config.yaml
embed_dim: 256
encoder_conv_stem: true
text_encoder_norm: "layernorm"
text_encoder_norm_position: "pre"
text_encoder_num_experts: 4
text_encoder_shared_expert: false
eps: 1e-08
max_precond_dim: 512
one_sided: false
max_grad_norm: 1.0
Rows from block 6 of the image encoder of a small contrastive image-text model, named by matrix and row number. Rows with one number belong to one neuron. Each number is 200 + 20 x the weight over its row's rms, rounded and kept within 0 to 999. All counts start at 0.
After each neuron's rows are labels from the 100 images, of 14848, where the neuron reaches its highest value: "top examples" is what is common among them. Only what is clearly more common there than usual is listed. The data: photos with spoken descriptions (Open Images, Localized Narratives).
# fc1: MLP up (encoder.blocks.6.mlp.fc1.weight, 1152x384), inputs 231-307
# fc2: MLP down (encoder.blocks.6.mlp.fc2.weight, 384x1152, transposed), outputs 231-307

fc1.456,213,220,177,211,201,220,203,172,189,168,251,209,206,236,170,211,164,218,211,229,251,166,234,188,197,182,207,171,186,164,200,229,185,190,202,211,198,226,218,219,173,197,157,191,215,221,192,197,175,206,188,211,222,210,210,183,223,200,244,222,186,191,173,171,212,184,203,179,229,218,173,192,179,208,183,179,202
fc2.456,209,194,180,170,238,176,209,233,189,183,201,201,207,187,191,216,187,206,198,227,177,212,191,174,189,177,194,219,196,221,184,218,190,194,231,218,211,212,217,195,195,213,261,196,201,220,205,184,183,190,190,186,149,190,210,235,212,186,223,150,152,198,224,227,197,214,193,207,225,174,243,166,204,211,180,227,186
top examples: text has "buildings"

fc1.566,206,158,222,206,223,208,166,204,211,206,211,210,163,158,225,196,179,210,217,208,216,154,247,180,241,216,187,219,213,192,180,253,182,189,179,195,194,213,193,192,212,226,199,176,203,195,213,215,223,219,245,223,211,211,202,215,206,188,206,204,170,205,224,239,201,225,193,218,203,210,182,184,187,194,189,180,208
fc2.566,222,165,214,193,214,198,211,192,199,172,211,199,185,230,206,203,185,246,199,183,163,186,182,179,209,173,173,203,175,217,197,196,208,175,222,205,199,220,198,185,204,188,222,205,186,195,193,212,192,208,213,209,227,171,230,174,213,212,196,193,186,189,218,224,194,154,144,168,179,199,191,181,214,227,177,211,198
top examples: text has "table"

fc1.371,199,190,200,240,191,175,182,196,201,198,160,211,165,187,224,186,202,224,194,191,228,164,187,174,208,219,229,226,172,222,203,175,198,169,173,199,166,181,235,196,200,212,233,179,166,227,183,222,225,178,149,185,216,182,243,207,219,175,199,225,212,221,228,180,203,209,217,184,204,189,203,196,213,216,190,204,212
fc2.371,245,193,223,213,201,235,215,220,218,210,212,219,189,182,176,205,217,217,188,207,193,208,212,202,169,200,233,227,191,209,224,193,224,213,202,196,226,201,234,196,186,200,228,188,203,189,195,226,221,199,193,183,160,203,192,169,211,211,235,231,221,179,224,195,171,193,212,192,223,209,222,204,208,206,221,202,203
top examples: text has "grass"

fc1.359,197,189,208,209,184,213,204,185,215,204,182,209,164,174,189,222,157,188,198,220,185,192,210,234,191,178,218,189,223,218,197,221,155,193,227,209,196,216,197,215,194,202,212,198,175,202,174,193,220,188,212,207,225,213,216,236,211,182,253,208,190,224,213,178,212,234,188,154,189,223,201,197,200,205,204,200,176
fc2.359,197,208,199,203,179,224,183,202,198,198,174,251,180,175,192,149,204,167,203,193,210,195,208,192,221,186,229,227,249,185,205,208,179,241,232,224,201,209,187,210,189,168,258,168,225,182,220,207,181,186,191,207,218,195,255,229,180,175,212,203,257,197,190,232,203,169,211,210,202,206,233,206,183,211,157,201,160
top examples: text has "table"

fc1.52,196,227,205,206,206,195,241,189,172,259,206,212,204,194,148,229,215,196,190,191,207,172,212,189,223,193,197,201,175,188,194,217,169,197,219,169,206,224,168,183,178,171,197,164,176,231,191,178,215,208,206,204,195,203,180,215,177,230,169,200,198,207,194,205,209,169,150,235,187,182,173,203,199,216,192,224,184
fc2.52,178,213,214,175,189,203,181,232,203,202,233,242,194,175,224,226,195,207,214,186,143,206,197,198,229,196,219,219,192,192,182,230,196,209,193,192,183,221,192,179,209,146,242,176,215,211,198,200,203,210,205,175,172,152,185,225,193,180,175,188,207,224,184,183,208,169,202,214,171,188,190,211,217,229,203,201,197
top examples: text has "sky"

fc1.402,177,212,186,188,211,155,193,208,193,205,199,160,203,195,175,210,214,219,211,178,219,185,220,226,184,169,188,189,169,162,150,211,199,179,222,162,195,234,223,197,197,219,207,202,214,227,199,177,217,215,182,252,197,172,184,230,153,201,220,188,171,203,154,196,225,202,170,198,209,209,212,235,219,194,200,204,206
fc2.402,190,204,190,175,182,225,175,205,175,195,231,175,188,188,211,183,197,235,239,206,160,210,213,207,180,201,220,191,234,199,184,199,189,227,217,206,154,228,204,188,176,186,210,207,242,212,219,197,204,206,190,171,183,179,189,205,221,195,197,212,212,201,198,192,184,177,221,235,209,191,224,215,196,226,174,190,193
top examples: text has "sky"; text has "water"; text has "grass"

fc1.290,203,222,184,209,191,197,214,174,239,238,189,189,210,191,174,200,196,230,181,185,194,171,207,187,187,199,161,205,214,143,225,199,203,200,211,221,185,203,159,185,191,186,164,203,173,191,160,202,226,176,202,211,199,201,198,135,218,233,209,260,192,202,189,197,201,224,220,227,223,225,218,197,228,168,236,197,203
fc2.290,197,193,209,191,179,178,164,230,155,165,224,227,228,212,178,216,208,215,187,227,171,175,182,195,168,168,217,208,210,208,199,245,208,195,169,226,220,195,199,177,180,151,233,204,247,202,186,193,165,186,178,209,191,180,220,205,226,201,225,192,207,185,199,223,192,197,191,209,209,155,192,193,196,197,188,188,161
top examples: text has "buildings"

fc1.344,193,226,179,230,187,176,200,167,222,194,186,172,176,234,205,179,217,188,182,199,196,157,218,167,217,183,210,220,213,178,219,220,194,179,193,194,222,182,201,207,177,155,193,204,196,232,182,216,208,200,189,197,169,220,215,188,197,200,231,229,218,204,224,181,173,219,242,209,212,201,201,176,206,210,194,199,200
fc2.344,216,210,203,185,193,205,188,207,191,216,200,195,184,200,165,189,222,220,175,211,156,203,184,203,174,204,199,213,203,198,246,206,185,225,198,214,193,191,198,182,188,153,248,206,194,201,217,226,218,206,194,204,178,160,198,191,225,201,205,217,220,175,238,195,218,178,205,200,234,185,211,203,188,235,142,253,199
top examples: text has "grass"; text has "ground"; text has "ball"; text has "playing"

fc1.521,166,206,207,220,213,217,202,208,173,217,243,201,197,217,203,190,230,235,207,181,207,190,215,216,205,210,225,194,173,185,212,207,206,209,157,210,179,199,178,180,166,225,187,178,188,227,201,231,173,254,218,189,212,198,195,198,203,256,188,195,223,171,208,158,193,205,187,226,196,204,207,202,184,225,204,198,185
fc2.521,185,232,198,242,135,186,238,202,181,163,218,169,197,210,188,159,195,196,221,199,195,201,201,182,197,187,213,225,180,196,212,188,182,181,182,176,198,209,198,200,160,201,210,208,222,198,185,228,181,170,181,187,202,185,222,197,183,194,176,225,243,185,224,216,222,197,199,210,176,199,187,202,184,198,198,219,157
top examples: text has "grass"

fc1.545,226,186,210,194,186,207,196,178,232,213,229,219,183,225,221,170,214,174,193,232,195,238,197,204,214,170,163,189,175,223,194,232,205,160,178,200,215,209,205,214,194,193,165,219,182,221,248,225,165,199,191,221,197,208,197,178,205,236,165,220,180,189,217,206,215,205,208,218,202,219,204,156,200,204,214,177,177
fc2.545,200,200,192,179,228,198,198,217,195,169,206,218,182,184,202,192,206,247,239,207,186,194,218,155,208,204,173,205,212,216,247,234,195,226,205,223,210,179,208,190,221,205,225,185,213,189,197,204,197,212,184,177,205,229,217,226,213,164,201,208,233,206,218,198,202,146,199,230,212,181,175,194,208,187,226,219,169
top examples: text has "sky"; text has "trees"; text has "buildings"; text has "grass"

fc1.241,185,166,240,154,216,201,162,190,210,228,199,211,206,236,207,161,199,180,192,179,207,207,175,187,177,180,219,176,230,173,179,186,225,183,164,225,210,228,174,201,204,157,196,183,189,183,211,147,162,216,163,191,166,202,188,202,188,202,230,229,222,175,184,185,179,221,202,186,205,214,231,219,200,215,207,249,223
fc2.241,197,211,208,182,240,221,216,204,169,199,228,217,199,184,222,225,207,203,187,226,189,186,171,192,190,205,200,230,152,218,233,252,219,229,218,199,209,186,202,180,174,160,259,210,198,233,192,183,194,176,202,169,167,200,201,230,205,202,220,169,208,230,213,193,216,165,197,198,180,201,206,224,183,177,185,223,181
top examples: text has "grass"; text has "ground"

fc1.100,181,207,182,203,182,226,195,203,195,212,217,192,207,219,214,186,190,209,210,215,174,209,246,176,206,170,210,223,192,195,190,233,154,213,158,183,192,227,208,208,198,173,241,190,210,208,149,202,166,184,193,224,177,193,224,180,186,190,218,185,206,204,199,202,173,204,201,168,181,181,225,187,214,164,196,177,210
fc2.100,205,194,190,217,207,222,195,212,187,215,203,170,185,153,176,210,202,169,201,135,173,199,163,170,179,190,245,235,194,244,233,185,207,187,219,168,164,204,231,234,202,178,225,187,191,192,200,227,204,201,176,187,205,187,175,232,210,239,222,175,178,182,203,181,195,200,190,176,181,174,170,175,141,194,211,230,188
top examples: text has "buildings"

fc1.166,242,186,221,215,177,218,194,201,222,224,198,204,194,198,198,191,207,197,196,212,207,188,230,224,198,166,219,193,158,216,202,214,209,219,236,213,197,206,218,193,202,227,203,253,226,186,196,190,207,192,185,221,201,197,193,197,208,201,214,215,196,189,197,247,184,216,220,199,192,240,210,182,198,177,212,236,217
fc2.166,204,198,240,194,173,220,193,184,181,209,232,182,154,207,205,201,216,224,171,205,204,234,220,202,230,201,222,224,166,209,219,221,176,188,194,195,215,204,202,177,181,173,205,232,181,203,190,177,190,219,185,153,231,189,205,159,225,183,195,214,175,192,184,223,193,194,187,229,198,205,206,191,158,164,203,224,154
top examples: text has "table"; text has "sitting"; text has "chairs"

fc1.155,214,188,201,188,204,197,200,213,196,214,215,229,212,196,209,215,247,190,213,207,185,182,200,205,206,199,190,167,184,194,232,208,185,197,207,191,209,164,166,235,246,163,183,199,190,215,235,201,188,207,183,184,209,186,199,196,235,205,178,206,207,178,180,199,233,233,206,192,176,206,181,184,233,195,220,194,199
fc2.155,202,201,233,203,197,207,180,185,184,176,202,227,159,174,238,230,201,196,198,186,186,220,225,164,198,221,170,174,193,240,203,184,197,226,204,209,184,192,189,193,193,229,221,175,190,174,193,214,199,240,195,161,168,218,201,189,184,169,196,228,181,214,207,196,202,169,164,213,226,180,215,203,221,225,226,215,156
top examples: text has "buildings"

fc1.70,217,210,212,209,164,221,179,211,188,223,200,207,187,182,192,217,176,205,191,188,219,202,229,180,243,219,205,171,188,217,199,212,199,193,242,199,189,178,235,200,209,208,202,221,201,208,176,222,192,173,227,183,188,208,175,205,203,246,232,217,195,223,191,210,215,212,202,198,136,236,181,185,209,210,192,227,176
fc2.70,225,176,212,177,208,217,168,176,166,193,228,229,178,176,196,156,215,203,169,190,202,189,219,197,217,189,186,210,192,200,168,207,195,216,233,185,170,188,208,196,197,169,203,216,193,193,182,193,208,224,210,157,233,170,215,226,206,190,181,192,172,186,191,196,174,176,201,214,193,193,200,201,151,224,195,218,161
top examples: text has "table"; text has "sitting"

fc1.63,197,175,200,224,211,187,215,194,207,216,233,201,190,206,163,220,197,184,189,196,193,199,207,211,231,213,196,136,205,226,214,179,190,191,170,198,202,191,187,216,184,186,151,162,228,197,201,223,171,166,210,158,186,218,220,195,207,201,202,202,189,181,188,159,202,188,229,212,183,205,216,151,221,239,180,162,183
fc2.63,153,202,221,173,177,180,231,213,157,175,218,211,176,208,200,211,183,227,220,197,218,204,206,210,201,180,212,195,192,200,194,208,223,165,171,204,176,201,195,210,192,175,210,197,268,208,201,215,198,157,183,182,205,195,230,205,208,196,208,192,251,215,221,207,173,171,186,211,212,158,194,169,222,230,210,210,165
top examples: text has "buildings"

fc1.134,200,201,205,192,191,175,194,215,191,205,195,198,209,232,210,173,218,182,245,172,197,212,180,226,200,230,215,174,194,207,209,192,218,215,184,188,180,194,209,185,201,212,218,239,167,217,193,191,210,211,198,258,188,228,195,199,170,171,210,218,212,194,223,209,224,186,220,176,195,189,188,181,231,186,231,176,203
fc2.134,179,201,218,187,245,178,221,192,192,210,181,218,206,168,203,211,189,203,192,184,195,227,241,197,208,193,175,195,197,210,186,188,185,181,205,185,197,183,212,169,204,169,208,180,217,168,202,202,190,224,211,208,210,215,163,207,202,207,234,240,227,254,225,210,190,188,191,219,184,130,180,211,213,141,213,208,204
top examples: text has "water"

fc1.448,222,174,181,204,205,194,221,202,179,151,223,213,215,206,200,187,169,220,195,186,211,199,220,191,189,210,199,199,224,204,220,172,193,214,204,219,216,226,207,176,150,200,209,198,204,233,186,191,170,163,185,204,187,188,183,158,190,224,218,213,220,197,222,180,195,202,208,208,196,217,209,177,202,200,202,207,206
fc2.448,211,202,219,200,200,188,206,220,185,168,215,211,195,192,182,197,172,182,190,199,219,208,175,193,189,230,159,213,202,223,203,187,214,221,203,230,233,247,188,159,215,193,237,206,180,192,207,172,224,190,199,183,146,233,218,230,211,214,213,226,220,226,167,166,192,165,170,197,229,198,194,181,206,211,178,209,180
top examples: text has "buildings"