A small contrastive image-text model, trained from scratch.
Model: 23.2M parameters, 32-pixel images, encoder arch resmlp, encoder norm layernorm, encoder moe expert_choice, encoder patch size [4, 4], encoder width 384, text encoder width 256, text encoder layers 7, text encoder norm layernorm, text encoder activation relu, text encoder num experts 4.
Training: soap at rate 0.0022, batches of 256.
Data: 203450 training examples, 18.2 epochs.
Rows from block 6 of the image encoder of a small contrastive image-text model, named by matrix and row number. Rows with one number belong to one neuron. Each number is 200 + 20 x the weight over its row's rms, rounded and kept within 0 to 999. All counts start at 0. After the name is the row's rms in percent of the matrix's.
After each neuron's rows are labels from the 100 images, of 14848, where the neuron reaches its highest value: "responds to" is what is common among them. Only what is clearly more common there than usual is listed. The data: photos with spoken descriptions (Open Images, Localized Narratives). In brackets: how many of the 100.
# fc1: MLP up (encoder.blocks.6.mlp.fc1.weight, 1152x384), inputs 154-230
# fc2: MLP down (encoder.blocks.6.mlp.fc2.weight, 384x1152, transposed), outputs 154-230

fc1.314,103,238,190,185,200,179,219,210,214,215,175,228,216,213,202,225,236,206,198,193,177,201,180,271,241,222,239,169,210,183,172,219,187,201,175,215,213,202,196,197,203,162,216,193,217,184,209,179,193,151,192,203,187,169,215,153,191,162,238,214,192,214,216,207,198,193,188,223,190,211,175,162,208,208,188,182,185,186
fc2.314,104,205,218,213,176,236,210,206,195,207,209,207,212,216,203,215,190,197,202,246,200,216,220,184,219,186,159,207,190,186,159,210,187,183,251,201,224,213,198,200,202,185,200,170,207,216,215,226,197,175,200,224,192,185,203,154,196,212,194,196,197,191,196,205,218,205,204,191,167,196,209,207,181,201,182,226,195,198
responds to: text has "standing" (51); text has "wall" (46); text has "two" (27)

fc1.399,105,188,208,214,179,228,205,188,208,187,185,202,202,226,153,178,208,223,236,199,180,224,205,203,183,236,206,207,215,207,190,214,228,174,165,171,189,213,212,180,203,238,203,207,149,222,208,189,198,191,215,207,196,202,244,180,238,222,180,203,186,201,221,185,213,205,211,207,193,189,221,196,196,212,201,191,195,213
fc2.399,098,214,205,197,173,179,199,192,184,242,167,192,206,188,191,177,206,203,204,203,195,185,209,182,215,220,208,202,235,187,200,180,226,186,199,186,203,197,222,192,204,225,225,189,196,216,179,176,197,199,247,253,178,171,196,160,207,211,171,202,213,221,188,196,185,215,201,198,204,156,237,219,203,176,207,200,165,209
responds to: text has "water" (40)

fc1.78,098,224,219,207,198,188,170,200,214,149,228,191,206,211,221,179,169,212,196,232,165,206,143,207,194,188,207,195,199,210,227,196,208,189,212,214,213,177,197,227,201,218,208,208,192,184,219,168,212,205,211,199,180,173,200,186,210,196,213,189,201,217,211,203,189,222,207,181,180,161,226,206,201,213,183,226,233,178
fc2.78,106,190,194,149,190,182,207,202,222,233,232,176,173,195,256,198,161,201,199,183,197,191,201,165,210,213,194,196,197,191,200,168,237,190,207,198,239,259,218,182,191,184,176,205,193,197,215,194,249,165,202,188,235,209,182,209,184,194,206,197,211,190,191,175,179,199,195,202,207,177,216,199,233,178,228,218,212,200
responds to: text has "grass" (26)

fc1.574,103,224,211,204,140,153,214,199,217,207,183,198,171,188,185,195,201,214,198,236,199,192,174,231,175,226,197,175,187,215,199,172,193,213,202,202,181,173,225,198,177,224,225,208,178,216,203,204,228,219,181,266,188,205,222,179,204,216,181,174,213,187,190,168,194,165,209,183,165,168,215,217,202,206,239,214,224,182
fc2.574,098,180,216,200,173,220,190,179,201,210,196,174,212,211,188,198,196,190,206,238,201,190,207,143,191,179,203,216,190,234,187,173,203,210,233,205,194,204,231,158,187,200,205,228,208,191,226,173,170,214,197,236,188,213,213,167,215,196,194,206,201,218,191,206,215,212,185,191,192,228,211,231,212,201,235,217,202,217
responds to: text has "standing" (48); text has "wall" (42); text has "table" (39); text has "sitting" (35)

fc1.39,103,199,196,195,197,201,234,201,201,216,203,208,210,189,202,213,185,177,190,215,185,226,206,195,230,184,185,209,162,182,215,191,182,162,187,212,208,188,196,220,213,182,191,189,200,186,204,230,166,171,239,173,189,196,202,166,212,224,203,174,183,211,185,236,218,200,166,206,199,199,232,212,205,210,214,170,217,172
fc2.39,109,188,217,207,207,208,195,192,175,231,196,185,205,157,215,186,181,225,201,183,195,186,195,209,211,204,194,180,170,209,156,214,218,172,181,194,229,233,218,176,183,203,174,204,228,217,189,185,202,190,209,222,174,180,207,199,201,192,187,210,198,239,157,197,235,197,197,209,185,209,193,211,195,185,171,203,229,179
responds to: text has "grass" (59); text has "ground" (29)

fc1.459,099,194,224,205,200,215,210,187,225,218,237,193,251,196,199,169,196,212,211,205,205,195,213,233,213,198,195,212,201,228,178,181,190,171,205,232,214,210,184,170,230,210,219,217,217,185,204,185,201,213,210,210,225,161,165,195,237,164,214,201,198,192,169,203,196,230,198,195,196,231,188,205,211,190,174,182,192,184
fc2.459,095,220,189,180,181,192,203,178,221,212,217,173,226,201,208,196,209,199,224,215,178,221,207,170,199,209,198,206,166,171,198,216,195,199,193,180,198,218,220,183,228,204,208,202,181,188,200,184,193,149,231,220,187,207,205,170,183,187,205,210,194,189,205,234,208,205,174,203,210,190,224,178,238,204,218,211,173,165
responds to: text has "standing" (46); text has "holding" (35); text has "wearing" (31); text has "two" (28)

fc1.669,096,190,178,191,214,244,207,184,195,202,214,202,193,197,238,195,240,219,193,214,206,219,180,193,191,193,206,202,169,233,188,175,209,228,194,173,191,170,213,213,188,175,195,211,201,211,193,179,215,198,208,193,185,191,228,184,222,192,250,197,226,203,179,148,214,177,194,194,205,187,224,199,171,217,195,200,202,209
fc2.669,093,193,194,199,195,193,195,242,199,211,203,176,220,187,202,185,228,190,175,221,157,206,181,187,175,173,202,232,205,190,188,153,214,185,201,222,219,197,178,238,212,219,197,184,194,189,205,206,212,200,182,205,217,180,196,172,214,197,162,167,192,210,193,207,210,188,164,192,224,181,190,225,225,198,159,193,181,188
responds to: text has "standing" (47); text has "wall" (42)

fc1.390,096,213,189,164,178,226,222,229,210,203,203,225,203,216,187,215,209,216,210,201,164,210,179,188,157,210,196,213,193,215,194,210,218,182,208,224,212,225,175,194,199,186,209,206,220,214,232,210,201,213,175,230,180,175,224,170,193,188,224,170,241,199,200,211,194,201,218,227,205,206,219,177,231,187,221,169,197,209
fc2.390,096,190,216,226,173,224,186,215,166,207,210,206,232,209,193,192,213,219,210,214,190,175,206,173,227,208,187,200,200,178,157,197,213,252,222,195,208,225,215,188,238,179,211,176,195,179,199,229,209,189,202,214,175,201,215,165,209,210,166,187,205,222,196,191,205,190,203,224,172,187,209,205,203,200,212,211,177,200
responds to: text has "standing" (50); text has "wall" (41); text has "holding" (39); text has "two" (30)

fc1.104,105,216,216,183,189,209,204,188,194,204,198,187,200,165,192,180,203,191,185,157,213,199,202,201,178,203,195,165,171,230,196,205,219,159,182,195,212,194,222,188,227,197,240,230,195,185,198,184,210,183,221,216,216,228,213,198,203,218,173,189,208,215,210,184,197,180,178,244,201,219,245,202,186,232,189,178,169,188
fc2.104,108,164,236,238,208,234,214,192,189,215,216,193,192,193,215,214,177,211,201,193,209,159,192,202,184,226,175,172,202,194,189,226,177,196,213,158,225,204,210,184,199,218,203,226,214,230,207,179,220,203,234,219,203,159,225,202,251,188,196,174,204,219,175,173,197,200,175,177,198,185,238,237,202,180,194,202,169,210
responds to: text has "water" (25)

fc1.299,095,227,214,179,189,230,203,230,179,212,222,189,183,197,205,213,187,201,183,202,213,226,195,226,203,225,197,188,166,214,210,204,210,226,207,199,193,199,184,175,170,216,207,211,229,219,188,186,172,194,182,197,199,205,214,222,217,166,218,199,180,218,205,203,188,239,214,181,193,205,197,190,171,202,231,189,207,200
fc2.299,099,180,182,229,193,202,210,160,216,181,198,170,213,170,212,212,156,208,196,211,181,203,219,191,215,197,211,199,188,192,176,208,221,187,174,190,190,214,214,206,211,194,205,223,213,169,215,187,212,205,205,189,196,224,207,192,250,197,187,194,231,228,181,202,223,194,197,218,229,187,229,207,197,173,194,210,200,211
responds to: text has "grass" (32)

fc1.427,104,249,234,220,185,182,216,161,212,173,200,203,223,176,165,173,197,177,196,173,218,185,232,197,179,224,183,200,171,200,223,202,154,184,199,216,215,227,194,185,188,210,227,213,200,209,235,195,198,223,238,219,177,211,194,181,197,198,201,211,196,204,196,191,206,166,205,211,206,202,224,165,196,218,209,163,194,205
fc2.427,106,166,228,209,191,169,223,191,207,218,202,167,194,190,229,207,167,220,205,171,173,199,192,202,194,222,201,202,195,210,193,220,180,178,219,148,207,208,202,160,190,212,206,202,192,213,200,184,249,220,208,203,219,181,227,208,252,185,163,195,180,172,190,173,202,206,189,177,243,195,223,208,204,179,228,230,196,210
responds to: text has "water" (31)

fc1.521,105,223,190,199,178,173,158,232,178,186,168,160,231,221,201,187,190,167,220,191,239,190,197,221,204,200,210,198,214,193,215,163,243,194,214,183,218,229,231,224,193,198,179,194,204,172,202,162,196,205,200,181,220,245,191,184,221,240,184,226,180,191,171,205,178,220,197,177,218,173,217,193,206,177,203,198,176,242
fc2.521,090,213,195,204,191,224,202,200,135,227,220,209,183,218,174,199,204,187,208,230,193,208,223,201,212,229,208,191,195,216,229,218,192,224,185,191,241,176,234,220,194,168,214,200,215,189,183,238,192,198,250,239,172,216,203,179,216,207,197,217,196,192,222,227,204,182,173,192,174,197,235,204,217,205,196,191,224,217
responds to: text has "grass" (26)

fc1.213,108,199,203,230,186,223,170,159,177,183,171,219,211,176,203,222,206,195,186,145,203,230,211,221,156,235,196,174,198,206,202,196,189,183,177,181,197,202,216,178,217,237,219,193,178,228,186,191,209,192,224,212,190,167,184,192,225,171,173,201,188,210,201,184,240,185,215,214,183,187,253,186,217,192,180,174,203,206
fc2.213,109,204,202,221,218,195,202,201,191,220,192,185,225,186,180,215,216,228,207,191,202,178,179,188,179,222,213,196,209,212,232,172,185,184,203,192,209,185,181,203,182,234,188,177,206,220,209,204,205,146,233,208,194,157,201,175,191,192,177,195,184,168,190,195,192,196,211,139,229,182,221,235,229,195,212,243,163,185
responds to: text has "water" (68); text has "sky" (59); text has "trees" (58); text has "buildings" (29)

fc1.470,099,226,224,236,176,235,215,220,208,195,200,196,224,183,204,214,197,208,162,224,175,192,177,240,186,245,214,241,191,196,183,198,215,203,227,225,163,208,155,217,232,154,195,201,213,186,232,184,205,172,182,224,186,214,190,188,187,201,216,204,203,210,214,218,192,239,219,196,157,179,217,201,194,186,214,207,227,200
fc2.470,099,246,173,217,203,239,176,218,199,209,189,215,218,180,187,182,204,197,181,207,188,169,229,196,181,219,164,220,197,215,197,180,194,216,262,219,194,202,191,202,195,198,219,197,223,150,195,228,204,178,198,206,174,187,191,178,194,176,200,200,171,204,199,212,225,216,194,218,203,202,215,191,209,203,202,199,189,162
responds to: text has "standing" (54); text has "wall" (50); text has "two" (32); text has "lights" (27)

fc1.250,104,200,184,157,227,195,212,182,197,167,194,214,174,192,181,180,211,189,186,214,205,191,189,230,226,211,205,222,193,197,213,170,173,193,206,195,168,214,199,212,196,230,214,185,234,196,172,194,153,222,191,212,195,178,177,187,213,183,215,172,199,211,200,247,257,212,220,180,197,200,212,172,207,206,215,210,193,219
fc2.250,097,200,212,181,215,186,202,169,225,208,183,191,202,189,222,177,174,188,215,231,216,181,208,170,198,160,212,179,169,206,180,241,199,189,210,190,198,171,197,194,201,219,195,181,203,183,220,235,186,177,194,174,181,225,197,205,157,206,201,175,209,223,208,191,200,182,225,139,193,211,179,171,191,218,156,182,184,212
responds to: text has "standing" (47)

fc1.134,093,161,203,219,177,223,175,186,227,203,179,161,187,177,201,215,196,208,162,211,148,219,224,199,220,185,178,213,206,194,215,212,180,200,182,182,172,189,204,185,188,201,215,239,177,173,192,220,187,221,184,214,172,201,222,227,205,190,211,202,208,212,209,196,222,219,196,243,230,187,200,210,164,228,212,253,214,205
fc2.134,095,222,211,206,170,199,228,198,167,229,199,198,184,190,201,202,223,181,197,219,168,201,196,176,206,209,164,190,200,171,217,236,213,209,184,197,207,209,170,192,191,215,191,197,190,220,215,171,211,162,209,197,182,198,193,210,211,193,201,205,222,203,181,206,180,196,202,209,184,232,196,179,179,208,198,171,195,186
responds to: text has "water" (26)

fc1.195,101,211,225,228,188,233,209,199,171,213,173,193,206,178,189,178,204,214,169,172,198,216,204,164,199,182,202,192,189,187,228,198,180,209,201,206,220,218,189,224,187,197,236,204,165,166,198,200,203,181,219,215,229,177,177,205,214,225,192,189,185,171,180,198,185,216,195,163,196,244,229,169,162,225,232,206,204,211
fc2.195,095,177,231,233,206,188,199,232,203,214,208,176,225,205,198,206,188,202,233,185,225,191,227,216,219,180,231,190,181,217,194,191,200,172,204,136,227,178,217,212,168,184,239,192,188,248,199,206,215,180,209,174,179,207,209,187,194,185,168,194,228,184,193,209,221,197,207,202,215,187,224,209,211,195,231,192,178,196
responds to: text has "water" (29)

fc1.339,103,208,224,222,214,199,178,196,244,199,200,210,219,192,204,190,205,184,198,221,200,208,161,204,194,204,189,226,194,233,233,190,213,187,213,230,207,201,173,223,202,201,217,213,220,154,210,167,185,183,200,191,181,175,174,182,190,195,199,164,216,215,197,222,216,219,192,203,230,172,220,216,200,185,186,170,196,271
fc2.339,104,241,183,178,191,158,219,204,189,203,200,193,178,185,204,166,188,168,236,178,209,200,246,218,203,221,198,180,226,197,174,199,223,199,190,227,228,216,188,184,194,175,184,173,209,218,239,205,212,133,217,185,209,178,166,185,207,194,168,212,206,207,224,191,223,197,196,182,181,217,215,198,237,172,215,211,206,216
responds to: text has "grass" (36)